From a checkpoint of a small sound classifier.
Model: arch vit, norm layernorm, patch size [64, 4].
Rows from block 4, named by matrix and row number. Rows with one number belong to one neuron. Each number is 50 + 15 x the weight over its row's rms, rounded and kept within 0 to 99. All counts start at 0. After the name is the row's rms in percent of the matrix's.
# fc1: MLP up (model.blocks.4.mlp.fc1.weight, 1024x256), inputs 128-191
# fc2: MLP down (model.blocks.4.mlp.fc2.weight, 256x1024, transposed), outputs 128-191
fc1.32 110:66 43 83 25 72 45 49 49 34 62 48 43 54 79 65 61 46 30 33 54 68 43 39 20 58 45 50 57 64 63 54 65 67 60 41 42 50 68 49 37 51 59 56 49 42 53 12 66 32 58 07 49 56 50 34 83 45 78 56 31 35 52 24 48
fc1.33 105:55 73 52 48 60 70 65 36 37 60 22 41 26 28 51 56 86 35 56 49 58 20 41 41 23 54 40 52 51 32 50 40 62 43 43 54 53 51 24 62 47 69 51 51 41 39 54 75 63 62 26 62 71 44 42 79 57 54 45 41 49 28 48 57
fc1.34 092:83 52 46 69 36 28 30 42 32 32 47 51 57 37 72 60 43 23 41 68 66 58 34 25 46 38 64 65 65 55 47 41 46 57 55 70 51 53 53 53 35 33 46 19 33 39 57 31 76 48 39 57 38 39 53 51 72 44 21 59 64 53 09 49
fc1.35 099:45 70 20 63 48 74 45 56 42 59 42 35 47 46 77 34 42 54 44 58 60 48 65 45 37 38 24 45 39 73 47 60 50 95 63 60 59 64 29 79 49 58 27 32 71 50 63 50 59 48 54 30 60 74 50 56 65 80 52 31 53 66 32 53
fc1.36 098:85 51 72 28 43 57 51 66 44 74 40 64 67 41 46 50 69 36 58 64 74 40 38 64 55 72 46 27 75 58 47 37 48 55 45 38 47 61 52 55 42 51 67 57 48 51 34 44 36 60 09 64 36 48 45 61 36 45 30 74 50 43 44 80
fc1.37 102:48 45 68 56 60 54 20 48 48 56 29 26 29 32 58 63 64 43 43 67 73 62 54 88 77 34 59 38 77 51 49 49 84 31 44 85 72 48 49 46 56 60 55 51 55 41 62 60 44 42 36 60 57 37 57 77 66 66 23 48 51 33 35 65
fc1.38 102:50 45 29 18 46 71 48 41 50 57 56 54 31 80 53 62 38 49 31 75 57 17 55 33 28 30 48 62 42 48 90 81 36 55 33 71 31 64 46 55 58 43 31 19 43 57 65 73 14 52 53 47 81 50 54 84 54 72 47 45 31 59 40 53
fc1.39 107:71 39 38 52 24 34 54 78 48 41 15 68 61 56 66 53 82 36 34 43 63 34 59 38 71 50 48 66 48 74 31 31 67 79 67 32 48 51 54 40 61 42 37 46 59 49 36 70 41 59 32 57 55 86 38 62 41 40 28 52 48 53 43 68
fc1.40 107:66 49 41 69 31 35 42 69 32 46 44 72 34 45 44 42 38 64 34 83 50 62 54 28 45 28 22 69 36 31 51 67 41 76 27 40 63 61 59 84 50 44 51 52 49 59 59 45 43 57 45 66 66 41 61 56 54 39 43 52 36 62 51 73
fc1.41 083:65 44 37 40 57 55 40 67 49 48 50 45 54 36 50 50 75 62 53 60 76 58 38 50 48 59 44 62 45 67 47 47 45 66 49 57 33 54 40 50 31 69 60 63 31 46 45 48 56 81 24 50 99 43 41 45 50 45 49 65 61 50 42 58
fc1.42 099:70 69 54 46 41 53 48 59 51 66 43 54 45 42 35 37 36 44 26 47 81 53 40 66 45 64 69 79 26 59 26 39 32 64 70 18 26 40 55 74 45 64 35 40 69 58 34 68 49 33 52 55 48 80 46 56 63 57 62 60 57 38 56 69
fc1.46 108:58 77 37 75 19 47 53 68 61 51 05 31 60 49 58 40 51 58 37 64 44 51 30 45 56 27 71 86 83 54 56 53 45 41 63 55 41 55 48 34 55 39 62 39 34 29 60 75 52 43 54 64 67 36 55 33 38 25 30 64 42 26 46 60
fc1.47 106:49 21 39 58 32 34 66 76 36 80 62 30 51 20 84 57 33 56 31 72 32 82 48 47 71 25 68 74 47 41 56 57 26 46 25 36 53 48 43 77 39 40 56 51 72 52 53 59 58 31 60 51 89 26 67 20 42 54 38 76 54 50 53 50
fc1.49 105:70 63 63 62 35 40 64 67 18 44 52 52 48 64 69 46 72 38 63 56 65 48 50 64 16 41 70 53 82 64 62 54 74 50 70 66 41 61 40 30 48 48 51 48 49 14 32 44 54 69 47 51 56 31 56 27 59 65 41 51 53 40 44 47
fc1.50 092:82 38 65 46 26 17 65 79 43 37 46 48 40 33 57 33 70 53 49 48 46 27 48 72 62 36 52 72 46 45 53 21 42 43 41 50 55 40 12 37 62 29 47 53 44 19 40 63 56 38 29 49 65 86 41 74 57 67 39 64 68 54 49 47
fc1.51 100:56 93 51 60 55 56 21 71 37 72 54 56 30 31 68 36 73 32 46 63 49 50 50 74 34 52 83 56 59 47 70 30 58 69 49 43 60 28 31 50 24 44 53 77 66 35 41 66 29 29 20 63 36 40 71 54 94 51 40 57 58 47 47 59
fc1.52 097:55 52 45 77 18 47 37 60 51 43 38 22 40 55 37 41 63 55 38 58 51 23 38 70 41 42 40 67 24 64 56 61 50 25 47 79 32 61 43 63 30 53 61 31 26 20 61 55 80 35 42 54 53 42 44 73 45 65 40 42 53 43 36 51
fc1.53 087:45 67 40 55 77 50 61 44 55 48 37 28 40 40 38 69 77 65 51 42 49 71 37 67 50 23 75 41 68 66 80 59 68 56 28 59 38 67 07 43 54 35 49 21 27 30 47 60 23 61 41 49 79 59 75 67 42 93 54 60 57 52 50 53
fc1.54 098:56 48 72 17 44 62 35 47 44 44 41 46 43 56 51 75 34 57 26 59 31 39 50 44 50 45 63 35 44 78 18 40 40 62 31 33 59 80 43 53 67 57 58 38 39 51 53 46 21 57 34 30 43 55 72 90 48 65 56 20 67 58 44 61
fc1.55 102:53 62 33 55 51 57 30 44 36 72 52 59 20 51 40 55 51 38 54 65 51 82 41 40 57 42 71 53 65 40 46 69 43 41 59 71 59 61 40 03 51 32 53 77 52 44 28 52 37 29 53 41 34 50 35 44 51 49 42 57 44 51 45 53
fc1.56 111:63 45 50 43 59 39 75 43 38 35 44 32 23 57 38 32 47 52 32 49 63 42 41 55 65 62 74 48 63 49 36 44 71 58 41 63 53 72 47 68 54 31 56 56 33 51 38 51 40 41 22 39 56 37 31 67 24 47 21 80 54 46 29 28
fc1.57 097:59 46 54 50 17 49 71 61 40 45 48 46 33 56 53 38 75 45 47 57 27 62 39 64 58 21 55 61 42 62 73 39 61 30 53 35 67 59 54 84 78 55 60 53 45 38 68 71 49 31 58 69 33 33 71 65 45 62 20 55 34 76 39 82
fc1.58 103:57 51 54 39 52 63 44 40 50 61 10 55 42 54 45 65 60 48 54 35 52 25 16 37 52 44 32 47 45 56 65 64 55 64 63 56 58 73 45 41 57 40 51 68 75 52 01 55 34 64 42 45 38 78 51 71 48 50 36 45 65 65 27 66
fc1.59 101:64 62 45 91 34 49 27 66 37 75 67 55 58 41 53 52 31 65 36 77 36 50 43 77 70 72 74 58 79 52 60 69 63 31 68 72 48 46 63 46 23 50 42 61 69 37 38 60 73 30 51 58 39 40 46 37 43 57 02 42 50 57 34 65
fc1.60 100:42 33 41 41 63 45 53 39 34 58 59 57 22 23 46 79 40 45 49 56 51 45 41 30 54 67 70 59 61 38 56 39 44 63 74 78 42 53 50 64 38 35 50 36 58 63 47 59 54 65 65 28 51 35 59 43 52 60 23 58 60 36 53 15
fc1.61 103:42 26 39 33 57 59 57 42 61 54 59 35 31 43 44 94 61 72 49 62 30 45 38 59 45 23 32 37 75 58 79 76 52 56 67 61 43 71 32 31 37 43 53 36 48 32 21 32 54 38 45 32 46 46 48 66 26 36 42 07 62 68 26 44
fc1.62 105:61 46 62 58 57 27 49 73 49 59 51 35 47 10 38 49 72 54 56 74 47 58 39 63 52 53 73 82 63 51 54 36 52 70 34 43 30 60 58 61 18 49 37 67 61 42 37 69 46 50 17 32 89 49 25 49 44 45 42 55 80 59 48 39
fc1.63 101:76 58 48 31 60 60 74 45 29 58 59 59 51 61 48 23 66 22 48 53 91 22 54 33 44 51 48 75 48 56 46 42 46 52 37 60 35 54 34 50 60 56 53 62 33 37 39 41 54 70 25 49 35 37 39 62 61 54 64 64 63 70 37 64
fc1.64 109:48 57 46 59 37 38 39 46 43 69 46 38 19 34 62 56 49 31 32 67 47 40 45 49 38 63 86 54 72 41 40 36 58 50 30 90 52 44 47 36 32 32 62 39 59 52 57 69 45 28 51 60 30 58 73 57 53 51 41 66 81 29 45 34
fc1.65 101:56 43 33 66 27 31 40 43 73 40 64 63 33 25 44 65 43 45 39 81 46 43 64 68 56 29 54 41 46 60 86 55 45 44 36 74 23 56 45 56 51 56 39 31 30 53 79 47 58 62 44 66 45 47 82 48 44 62 32 48 59 53 52 49
fc1.66 106:53 65 31 84 56 50 43 39 54 62 27 46 39 21 43 72 36 46 58 61 53 45 38 39 61 36 61 37 75 63 53 51 50 23 30 49 34 74 27 74 43 72 60 37 54 40 38 50 41 59 69 33 60 29 47 32 47 48 58 28 45 57 22 48
fc1.67 112:51 50 48 22 61 33 50 51 31 37 33 54 37 61 47 77 57 37 19 59 48 00 40 28 72 33 37 51 61 52 44 57 78 75 41 51 44 67 37 30 46 52 46 58 36 46 29 57 20 53 21 45 68 43 62 77 48 29 38 45 30 52 47 38
fc1.68 104:65 63 52 33 71 55 59 76 33 57 56 83 58 42 63 46 46 31 61 54 68 38 59 35 45 62 54 48 60 69 50 43 43 73 42 47 50 74 03 32 49 55 35 72 54 35 28 35 41 75 00 39 59 38 43 51 72 57 49 56 50 66 56 56
fc1.69 104:56 28 43 53 36 42 39 48 59 65 13 14 40 40 56 54 65 34 31 63 29 80 59 74 75 22 38 93 54 62 44 62 64 60 49 65 49 47 67 43 58 39 39 51 64 57 64 64 49 59 54 54 71 67 25 60 37 34 35 54 52 66 37 66
fc1.70 098:56 38 45 39 53 52 66 49 54 40 46 60 57 38 50 37 55 54 36 63 85 65 48 65 28 44 51 56 35 41 69 45 58 81 34 45 66 51 27 86 51 05 39 28 59 68 43 44 27 35 25 61 69 42 49 82 26 78 38 66 81 68 40 57
fc1.71 095:72 55 62 52 46 39 63 87 37 59 51 37 53 37 52 50 17 60 35 61 55 66 58 56 49 43 76 91 25 46 55 66 43 61 45 25 60 63 22 43 57 46 50 23 66 43 61 62 28 22 53 38 83 50 50 63 37 64 35 56 65 38 38 32
fc1.72 104:61 50 51 36 32 48 69 67 16 49 54 59 47 65 24 61 35 38 54 55 68 31 57 25 21 44 62 67 10 56 59 14 44 82 41 61 45 68 51 55 64 43 67 84 52 35 66 54 67 72 56 65 41 42 57 59 25 56 46 64 56 80 33 42
fc1.73 098:57 50 72 60 43 40 73 47 40 50 59 54 28 18 44 51 66 64 64 45 66 51 36 62 56 22 80 74 56 66 75 46 47 31 49 58 31 44 26 52 55 52 54 37 64 39 21 44 47 48 59 41 58 59 67 68 39 67 41 70 24 42 59 55
fc1.74 104:55 70 48 30 60 49 55 53 44 54 29 14 30 62 19 29 57 45 40 60 51 56 32 61 44 78 69 64 56 55 64 21 62 51 82 55 56 50 66 58 32 30 44 64 77 61 21 51 70 32 39 37 42 68 46 89 40 32 44 53 88 58 41 26
fc1.75 096:47 51 39 40 65 51 54 58 41 60 48 30 61 05 39 56 48 76 51 70 61 41 59 52 43 73 40 71 62 74 44 30 56 37 60 64 43 36 39 67 30 59 42 58 47 48 40 82 52 49 29 43 76 53 34 39 45 47 43 35 72 54 42 76
fc1.76 107:65 60 41 78 37 45 64 57 50 54 08 65 56 10 67 57 51 62 65 51 73 15 46 55 23 52 41 53 55 79 74 54 40 36 43 47 41 62 51 76 43 65 38 64 41 53 32 50 45 50 61 38 43 35 42 51 64 38 52 30 31 30 48 35
fc1.77 089:59 48 74 41 37 66 54 25 38 52 60 31 28 66 67 32 50 28 48 73 38 32 41 55 50 28 82 42 51 39 90 74 41 30 35 50 65 64 39 46 24 42 61 65 82 53 46 38 48 28 31 84 46 16 33 75 50 38 44 68 40 57 49 67
fc1.78 101:39 32 31 33 57 57 63 48 61 45 37 51 53 74 77 53 50 64 42 42 39 17 41 33 59 52 44 44 52 46 57 51 84 77 20 19 35 96 45 75 29 56 48 53 43 51 43 76 27 40 57 40 42 18 66 57 56 60 43 22 45 73 32 52
fc1.79 098:50 20 58 58 51 68 41 33 60 25 41 56 58 60 42 54 48 40 17 54 59 34 33 67 76 49 65 62 58 70 29 84 47 35 48 35 23 81 53 74 40 43 40 39 35 30 55 48 67 62 36 43 34 10 45 80 52 47 37 54 48 36 48 48
fc1.80 105:52 60 54 76 70 55 65 70 43 42 36 28 53 40 69 40 47 45 32 43 53 65 31 50 46 57 82 58 47 47 52 53 58 38 53 47 75 62 48 66 45 23 43 33 55 29 59 63 27 53 48 28 59 48 46 54 30 61 26 60 53 78 48 34
fc1.81 103:54 50 49 37 52 28 30 51 44 75 55 51 46 35 74 52 41 49 33 59 39 45 34 45 49 79 54 56 76 51 53 66 67 87 43 24 53 83 76 67 28 56 17 41 48 48 31 77 29 72 32 21 37 54 58 49 41 77 47 27 59 89 38 41
fc1.82 104:37 69 53 45 60 63 56 73 30 41 35 51 52 66 58 48 68 57 34 57 83 24 41 25 31 60 27 71 59 67 54 46 53 60 60 57 31 65 41 58 57 22 43 58 55 39 34 41 48 57 29 47 68 55 25 68 39 46 46 57 75 43 31 47
fc1.83 100:57 26 58 42 49 53 47 74 65 68 37 46 13 37 26 50 85 54 50 48 65 52 29 62 43 33 47 48 42 42 89 46 53 52 36 68 57 53 37 72 72 49 63 42 56 28 61 61 38 43 41 69 39 58 50 55 40 43 27 43 37 68 35 68
fc1.84 098:48 54 67 56 56 44 53 62 50 37 50 59 34 54 42 55 73 85 47 73 68 45 47 63 36 36 40 72 77 54 69 65 46 32 58 49 40 72 41 65 69 38 39 28 43 37 41 58 62 59 49 48 72 78 64 60 50 40 49 37 81 43 37 55
fc1.85 094:40 40 53 43 54 62 36 31 46 52 38 24 51 58 48 53 49 20 44 50 41 15 49 19 53 41 53 45 40 99 56 44 51 59 27 38 46 64 41 32 29 66 58 49 41 52 63 39 40 47 43 50 26 54 57 63 41 39 65 23 55 49 44 71
fc1.86 100:65 65 83 49 36 05 73 65 42 40 46 39 43 37 99 41 66 60 41 59 46 52 44 83 99 57 80 58 71 42 27 56 59 39 64 50 46 54 52 32 58 27 36 64 24 46 45 73 41 41 23 41 51 62 51 69 42 63 31 58 71 49 47 52
fc1.87 097:51 33 26 57 41 39 51 49 59 69 48 36 83 59 41 30 54 58 57 33 55 57 45 48 44 47 48 44 31 61 47 44 50 78 47 58 31 34 44 34 44 53 56 42 56 45 54 54 63 59 55 23 86 48 55 25 44 39 53 54 57 52 20 50
fc2.32 128:74 58 57 57 33 51 36 62 60 68 65 54 63 45 64 24 43 53 27 49 75 42 44 39 31 36 35 41 35 53 58 36 32 59 53 68 73 33 49 33 50 38 34 57 51 49 50 44 32 50 45 38 35 89 71 42 39 78 52 56 50 54 57 52
fc2.33 102:31 53 81 51 44 46 26 44 26 64 22 31 85 32 98 28 42 60 50 28 47 47 79 48 47 61 54 44 22 52 54 37 67 55 29 64 77 36 36 63 15 31 39 49 32 48 55 61 61 51 48 31 45 65 71 44 73 73 52 26 58 47 42 51
fc2.34 085:45 53 52 53 64 61 37 52 50 39 38 49 25 50 40 75 58 58 67 40 62 68 53 57 60 39 34 45 58 58 43 49 55 46 42 51 34 57 63 53 58 31 63 60 21 46 40 27 51 44 58 39 40 47 48 63 45 26 30 27 72 29 32 37
fc2.35 103:56 66 59 61 72 31 81 64 09 58 43 39 41 62 64 49 56 50 73 59 52 53 53 70 43 31 76 81 49 78 66 39 74 48 37 41 68 58 59 50 61 71 38 41 25 53 54 50 40 32 20 60 62 41 51 59 61 59 58 43 15 39 24 71
fc2.36 092:38 44 37 49 39 48 37 59 39 60 47 57 49 45 54 45 41 72 47 51 68 53 59 45 58 43 59 60 26 35 32 37 49 67 53 63 60 31 30 62 36 45 46 70 82 52 28 47 36 32 57 37 59 73 53 49 42 59 55 76 52 55 58 31
fc2.37 109:48 36 53 47 50 30 78 64 92 47 62 65 46 50 33 52 37 42 62 69 46 60 66 61 44 83 33 24 51 45 67 58 42 46 46 43 63 49 64 60 71 76 40 58 61 46 57 50 64 63 56 69 61 22 27 33 33 39 60 57 41 70 65 35
fc2.38 102:66 38 73 66 39 52 48 63 83 49 64 55 67 48 52 53 48 76 54 53 53 56 30 46 75 51 77 69 57 54 59 24 38 20 47 38 39 76 45 31 67 48 28 72 43 52 26 61 59 48 52 67 42 46 52 36 50 30 35 64 48 57 63 51
fc2.39 104:54 54 42 49 42 27 48 53 60 40 72 62 68 43 54 50 54 43 42 75 50 38 62 72 75 30 59 27 53 53 70 43 45 21 53 48 35 49 27 32 49 62 43 53 08 46 58 50 55 56 44 57 53 47 69 33 70 53 32 47 48 66 71 58
fc2.40 110:59 38 64 31 48 48 54 57 90 47 51 38 37 47 25 20 60 40 32 63 66 65 46 77 86 72 67 64 74 49 54 50 58 27 57 58 51 70 44 38 79 41 49 54 85 43 30 40 60 50 32 82 37 57 30 45 56 43 41 89 58 51 63 71
fc2.41 064:48 61 22 46 42 42 58 61 60 55 49 54 46 40 29 32 43 44 53 75 66 37 31 25 48 51 63 69 39 73 30 41 44 73 62 42 25 58 31 69 40 62 45 39 78 51 74 56 49 39 61 68 69 39 58 56 61 45 57 50 55 32 21 64
fc2.42 108:24 49 51 54 48 33 45 41 62 37 57 43 52 62 68 41 52 44 20 16 64 71 65 27 72 75 46 57 58 43 91 53 69 48 61 41 55 67 41 28 66 37 63 56 72 58 42 31 48 53 75 32 67 65 55 46 47 45 38 47 75 56 29 13
fc2.46 126:55 47 41 39 40 51 23 32 61 50 64 49 56 54 56 36 38 54 48 82 47 36 57 58 43 85 60 49 47 52 66 59 34 52 78 67 35 60 67 48 42 39 27 58 77 59 65 74 32 35 56 37 77 38 46 55 60 38 44 82 50 47 58 17
fc2.47 103:69 56 30 65 30 50 45 53 53 84 74 51 64 58 39 50 38 44 47 82 43 46 44 57 19 68 51 22 77 65 40 47 36 74 76 82 63 45 72 56 46 38 55 48 62 50 81 46 25 30 47 34 46 62 50 44 49 65 48 76 45 66 28 53
fc2.49 104:74 33 47 54 42 22 51 60 44 66 44 69 39 28 59 61 51 50 41 56 43 62 43 45 33 34 64 58 55 42 44 44 35 61 58 45 53 36 68 70 61 73 59 32 67 53 80 52 57 63 75 79 40 46 54 49 69 39 43 68 17 53 58 69
fc2.50 086:59 48 33 65 45 68 44 40 58 65 82 66 39 81 44 51 41 54 58 59 28 66 68 50 62 61 46 27 32 31 58 55 49 68 54 68 53 45 52 50 46 52 52 47 57 55 72 44 50 17 78 32 58 34 51 44 42 52 50 52 38 51 52 39
fc2.51 098:59 59 65 65 50 38 89 58 55 53 46 46 33 61 49 46 57 33 45 56 54 37 39 23 41 55 51 77 52 61 43 63 37 17 56 06 28 73 31 55 56 66 57 57 45 36 45 42 55 61 53 65 44 44 30 68 39 46 70 34 58 48 55 42
fc2.52 091:47 42 66 41 52 51 82 60 59 31 70 28 61 65 47 43 61 63 72 49 33 57 50 65 64 47 46 47 41 63 69 69 67 55 48 49 73 45 51 33 64 43 28 58 56 55 50 33 64 50 32 39 81 44 33 59 33 36 33 34 62 43 39 30
fc2.53 081:48 56 69 54 63 55 72 46 40 29 50 34 43 49 56 44 51 35 81 52 40 61 59 50 46 74 54 23 37 66 52 32 57 49 45 51 43 43 44 39 54 45 50 52 56 44 64 33 62 55 35 41 75 40 48 51 61 55 56 44 46 64 47 46
fc2.54 094:51 49 66 52 55 32 67 81 40 70 66 43 78 80 48 23 57 31 49 50 47 60 55 45 49 61 52 86 66 47 87 67 47 10 54 56 70 71 44 43 56 38 33 75 42 58 37 72 43 46 48 66 79 57 48 25 48 35 62 55 47 45 44 56
fc2.55 102:26 40 64 42 61 28 35 20 47 30 42 30 58 59 15 43 66 39 57 58 78 62 43 36 42 37 21 55 44 99 44 38 78 38 50 52 64 57 27 55 44 57 58 53 54 49 39 41 65 42 34 61 61 27 45 64 40 42 32 56 71 52 33 45
fc2.56 098:57 61 55 49 42 45 63 53 42 60 56 67 43 35 30 39 37 57 46 52 48 75 46 76 26 51 31 21 33 43 45 45 21 74 49 57 40 42 63 58 31 63 48 38 51 60 45 44 59 59 56 46 49 46 59 51 32 76 44 37 53 74 53 57
fc2.57 096:50 50 51 48 45 62 36 57 35 62 65 33 48 69 48 54 47 25 39 62 66 18 44 17 30 47 40 54 43 51 53 50 27 50 55 35 43 49 33 54 22 55 56 63 66 52 27 44 40 43 51 74 48 53 28 40 51 46 57 33 63 58 42 48
fc2.58 106:41 54 19 59 52 70 32 44 39 61 31 48 92 38 81 52 49 85 66 46 75 55 29 09 41 63 54 47 44 32 58 31 53 56 49 43 49 46 59 28 59 48 95 37 29 56 56 39 35 46 86 70 40 58 52 59 36 61 41 68 59 56 42 23
fc2.59 094:41 49 31 67 50 65 67 53 71 57 66 56 44 73 58 36 48 43 48 37 57 36 55 57 70 71 41 66 12 40 54 57 50 51 87 48 58 61 59 68 34 65 49 51 83 46 61 46 54 68 55 67 59 44 18 39 45 39 53 68 33 78 56 50
fc2.60 110:58 38 37 82 53 69 50 64 62 28 52 34 60 46 42 52 62 22 65 64 67 67 42 68 19 43 32 30 59 51 58 31 69 33 54 33 75 56 61 72 36 53 48 53 54 51 49 27 36 17 48 33 42 41 49 50 73 28 42 72 58 61 44 49
fc2.61 101:58 59 50 63 42 54 26 54 48 54 52 40 51 20 77 30 48 62 53 47 55 47 46 55 37 58 56 24 53 45 81 51 47 38 48 63 38 36 41 81 65 43 49 56 56 52 63 45 65 39 57 45 50 58 75 48 80 35 38 38 40 60 38 56
fc2.62 109:22 60 37 52 52 49 45 38 71 53 61 69 48 69 40 34 58 54 67 35 50 43 78 42 47 48 67 41 60 37 57 58 57 23 33 72 80 37 09 50 56 68 30 42 44 50 33 29 59 52 42 78 86 63 63 56 51 73 80 55 62 50 49 78
fc2.63 099:21 49 31 61 47 19 45 52 50 51 55 40 61 47 62 59 54 66 46 52 33 45 46 77 55 63 60 73 82 65 55 50 71 40 46 68 46 55 56 48 28 55 30 60 61 45 57 71 58 36 47 52 75 48 70 47 58 62 23 61 53 61 59 76
fc2.64 112:82 53 51 46 47 43 80 52 33 63 49 66 21 64 14 56 44 40 46 74 48 63 67 61 49 15 44 46 31 27 70 81 31 39 19 72 73 33 60 53 70 52 54 40 51 49 44 48 25 45 42 44 33 46 42 42 35 94 56 51 27 52 55 44
fc2.65 104:29 40 86 52 48 49 48 35 49 43 49 40 77 32 74 53 49 57 48 39 40 49 72 50 71 70 51 32 59 31 22 56 59 30 55 45 37 42 44 35 48 25 62 58 65 48 37 51 58 46 44 01 36 72 66 42 53 61 32 49 33 28 67 33
fc2.66 101:59 47 53 43 38 59 52 46 46 58 68 37 66 46 45 46 46 59 48 71 54 59 36 45 50 53 71 37 61 28 48 59 22 59 52 37 25 39 33 48 39 47 77 50 70 47 39 35 41 49 55 51 59 55 44 38 46 44 71 69 83 29 55 44
fc2.67 112:44 42 33 50 62 58 75 52 69 44 31 57 46 47 54 16 71 57 84 45 58 52 59 41 53 44 62 66 57 72 62 33 65 53 78 78 50 46 40 42 46 62 37 32 42 55 32 56 59 62 46 48 57 47 41 38 55 34 72 62 32 85 65 54
fc2.68 111:26 50 45 76 56 64 41 32 42 71 41 32 24 76 32 60 55 30 65 38 50 54 57 30 40 12 26 31 46 57 54 72 62 73 28 60 75 51 52 66 46 63 48 45 51 41 28 30 32 65 64 62 21 57 54 47 48 26 76 33 53 76 44 56
fc2.69 083:44 41 72 40 59 60 67 38 63 34 27 52 48 44 41 70 56 50 64 32 56 35 33 46 33 52 29 30 44 56 44 20 35 26 45 41 70 47 52 72 53 49 55 42 23 51 62 58 49 47 37 34 51 46 58 63 46 62 51 43 36 49 60 43
fc2.70 099:36 56 21 42 58 56 58 53 44 53 50 23 33 32 56 44 52 29 50 48 37 47 48 64 40 32 67 38 66 60 58 38 54 78 68 60 51 25 34 56 48 47 48 21 57 43 53 41 49 28 52 41 62 54 56 59 60 48 99 76 56 59 42 94
fc2.71 089:52 47 29 72 46 38 59 41 39 48 52 61 39 51 64 50 49 44 64 44 22 69 69 72 49 58 59 27 41 18 37 49 55 72 51 50 58 36 52 58 38 44 61 48 53 50 65 43 67 65 52 43 60 39 76 61 48 21 54 48 39 57 52 43
fc2.72 110:34 60 44 57 44 48 50 36 37 54 36 46 53 34 82 53 50 80 47 38 54 35 33 42 58 65 55 55 77 45 31 46 49 81 82 43 17 47 42 64 36 45 48 36 49 52 54 64 32 39 72 63 76 60 55 50 56 45 45 38 46 32 51 56
fc2.73 096:49 33 71 68 48 65 46 51 32 68 63 39 58 90 55 28 32 33 53 31 05 66 70 36 42 54 40 26 51 46 72 49 40 54 44 68 88 32 83 64 27 28 47 54 64 41 48 61 29 27 70 39 53 39 48 27 41 33 61 32 36 64 64 43
fc2.74 086:46 35 62 46 59 68 65 54 52 34 57 51 47 49 25 59 54 53 56 37 68 89 49 35 50 18 21 34 30 41 63 46 45 52 45 21 59 41 39 40 49 43 71 32 32 54 42 32 62 41 58 62 43 49 37 63 31 52 44 65 56 48 40 38
fc2.75 106:67 70 32 34 53 49 32 75 46 64 37 54 44 51 70 37 59 60 38 58 53 45 40 33 67 51 62 58 40 56 36 52 22 56 49 32 39 49 31 54 47 57 38 47 41 50 40 58 59 75 49 70 39 73 63 50 75 33 80 47 76 48 54 73
fc2.76 110:58 35 40 09 46 66 17 42 64 44 40 54 52 36 39 46 35 37 61 47 55 44 52 38 56 67 51 31 52 63 24 40 53 78 57 58 11 52 44 47 69 70 53 51 61 46 57 43 52 40 46 40 39 55 57 65 56 51 25 66 73 46 33 63
fc2.77 080:42 45 56 44 52 42 35 42 77 41 50 52 20 10 48 42 36 56 30 39 45 71 60 56 66 58 38 77 58 47 21 76 47 52 72 76 20 13 57 37 69 36 39 55 68 44 37 58 73 47 70 46 38 53 51 54 48 37 36 62 62 18 65 35
fc2.78 105:59 39 45 63 53 28 99 49 62 55 54 43 46 61 50 46 56 51 53 51 39 48 51 44 43 50 75 75 72 56 74 13 57 36 70 69 84 66 60 83 65 46 53 59 74 58 59 65 30 29 49 51 45 40 65 36 44 68 54 37 20 83 54 56
fc2.79 097:35 52 31 44 65 44 75 47 66 53 70 55 75 74 35 44 52 54 80 37 66 52 38 51 41 60 69 24 72 60 60 33 62 49 49 72 90 47 48 32 72 56 76 55 70 55 46 37 16 46 37 83 43 50 40 41 28 44 63 53 41 62 47 66
fc2.80 111:62 44 48 55 53 43 70 55 49 43 50 52 44 38 60 52 79 39 83 51 63 59 20 54 40 19 69 32 91 54 48 21 62 51 65 70 57 52 47 57 39 61 83 37 33 42 48 24 56 58 35 90 40 48 42 60 58 34 41 73 38 78 76 73
fc2.81 104:80 53 51 45 37 46 58 61 46 62 40 61 25 57 43 73 50 25 27 80 50 48 70 72 61 51 70 64 51 16 49 33 32 39 42 75 51 44 71 68 38 50 67 46 48 52 96 62 41 58 51 43 68 47 51 48 61 26 49 59 50 49 55 43
fc2.82 117:42 51 63 56 47 37 62 69 49 56 34 26 42 58 69 51 48 34 18 46 44 71 80 61 72 44 48 43 52 35 76 47 50 40 18 48 64 45 38 56 62 48 58 65 61 51 71 33 68 42 78 34 73 66 60 50 65 38 33 47 64 56 41 37
fc2.83 085:42 43 65 60 47 66 49 58 43 36 54 63 70 21 66 35 50 55 48 49 71 41 83 29 55 49 51 71 48 78 41 44 56 59 61 54 40 52 35 56 51 45 20 54 29 48 32 40 88 65 35 44 59 31 50 42 74 49 61 24 51 41 41 25
fc2.84 112:43 58 38 42 52 59 65 67 69 63 62 38 54 61 32 37 67 61 69 64 68 67 37 51 38 33 70 75 38 63 61 71 40 44 49 50 63 59 36 14 70 58 43 85 54 42 51 41 59 43 43 68 59 73 31 53 54 33 58 61 43 54 46 53
fc2.85 097:74 35 42 54 42 48 59 81 69 50 53 47 52 44 58 34 46 43 65 65 21 80 59 76 31 77 86 64 67 20 76 47 49 42 73 64 64 59 71 40 59 38 34 48 40 49 76 88 44 44 61 30 52 37 57 25 60 28 67 67 40 58 73 40
fc2.86 098:33 38 39 60 49 72 36 53 60 56 69 33 24 51 55 42 61 44 55 46 36 46 65 49 41 32 59 52 34 31 87 58 48 53 43 99 80 27 45 51 44 48 45 48 42 46 62 42 53 34 83 41 48 52 90 36 72 42 83 30 54 52 49 61
fc2.87 091:43 76 47 45 37 59 53 40 36 52 57 46 43 44 82 47 35 75 46 50 39 51 38 44 42 36 50 53 64 47 37 74 31 63 57 38 30 46 43 27 55 18 56 36 45 54 40 42 52 60 63 57 38 60 43 55 38 66 49 57 48 63 56 48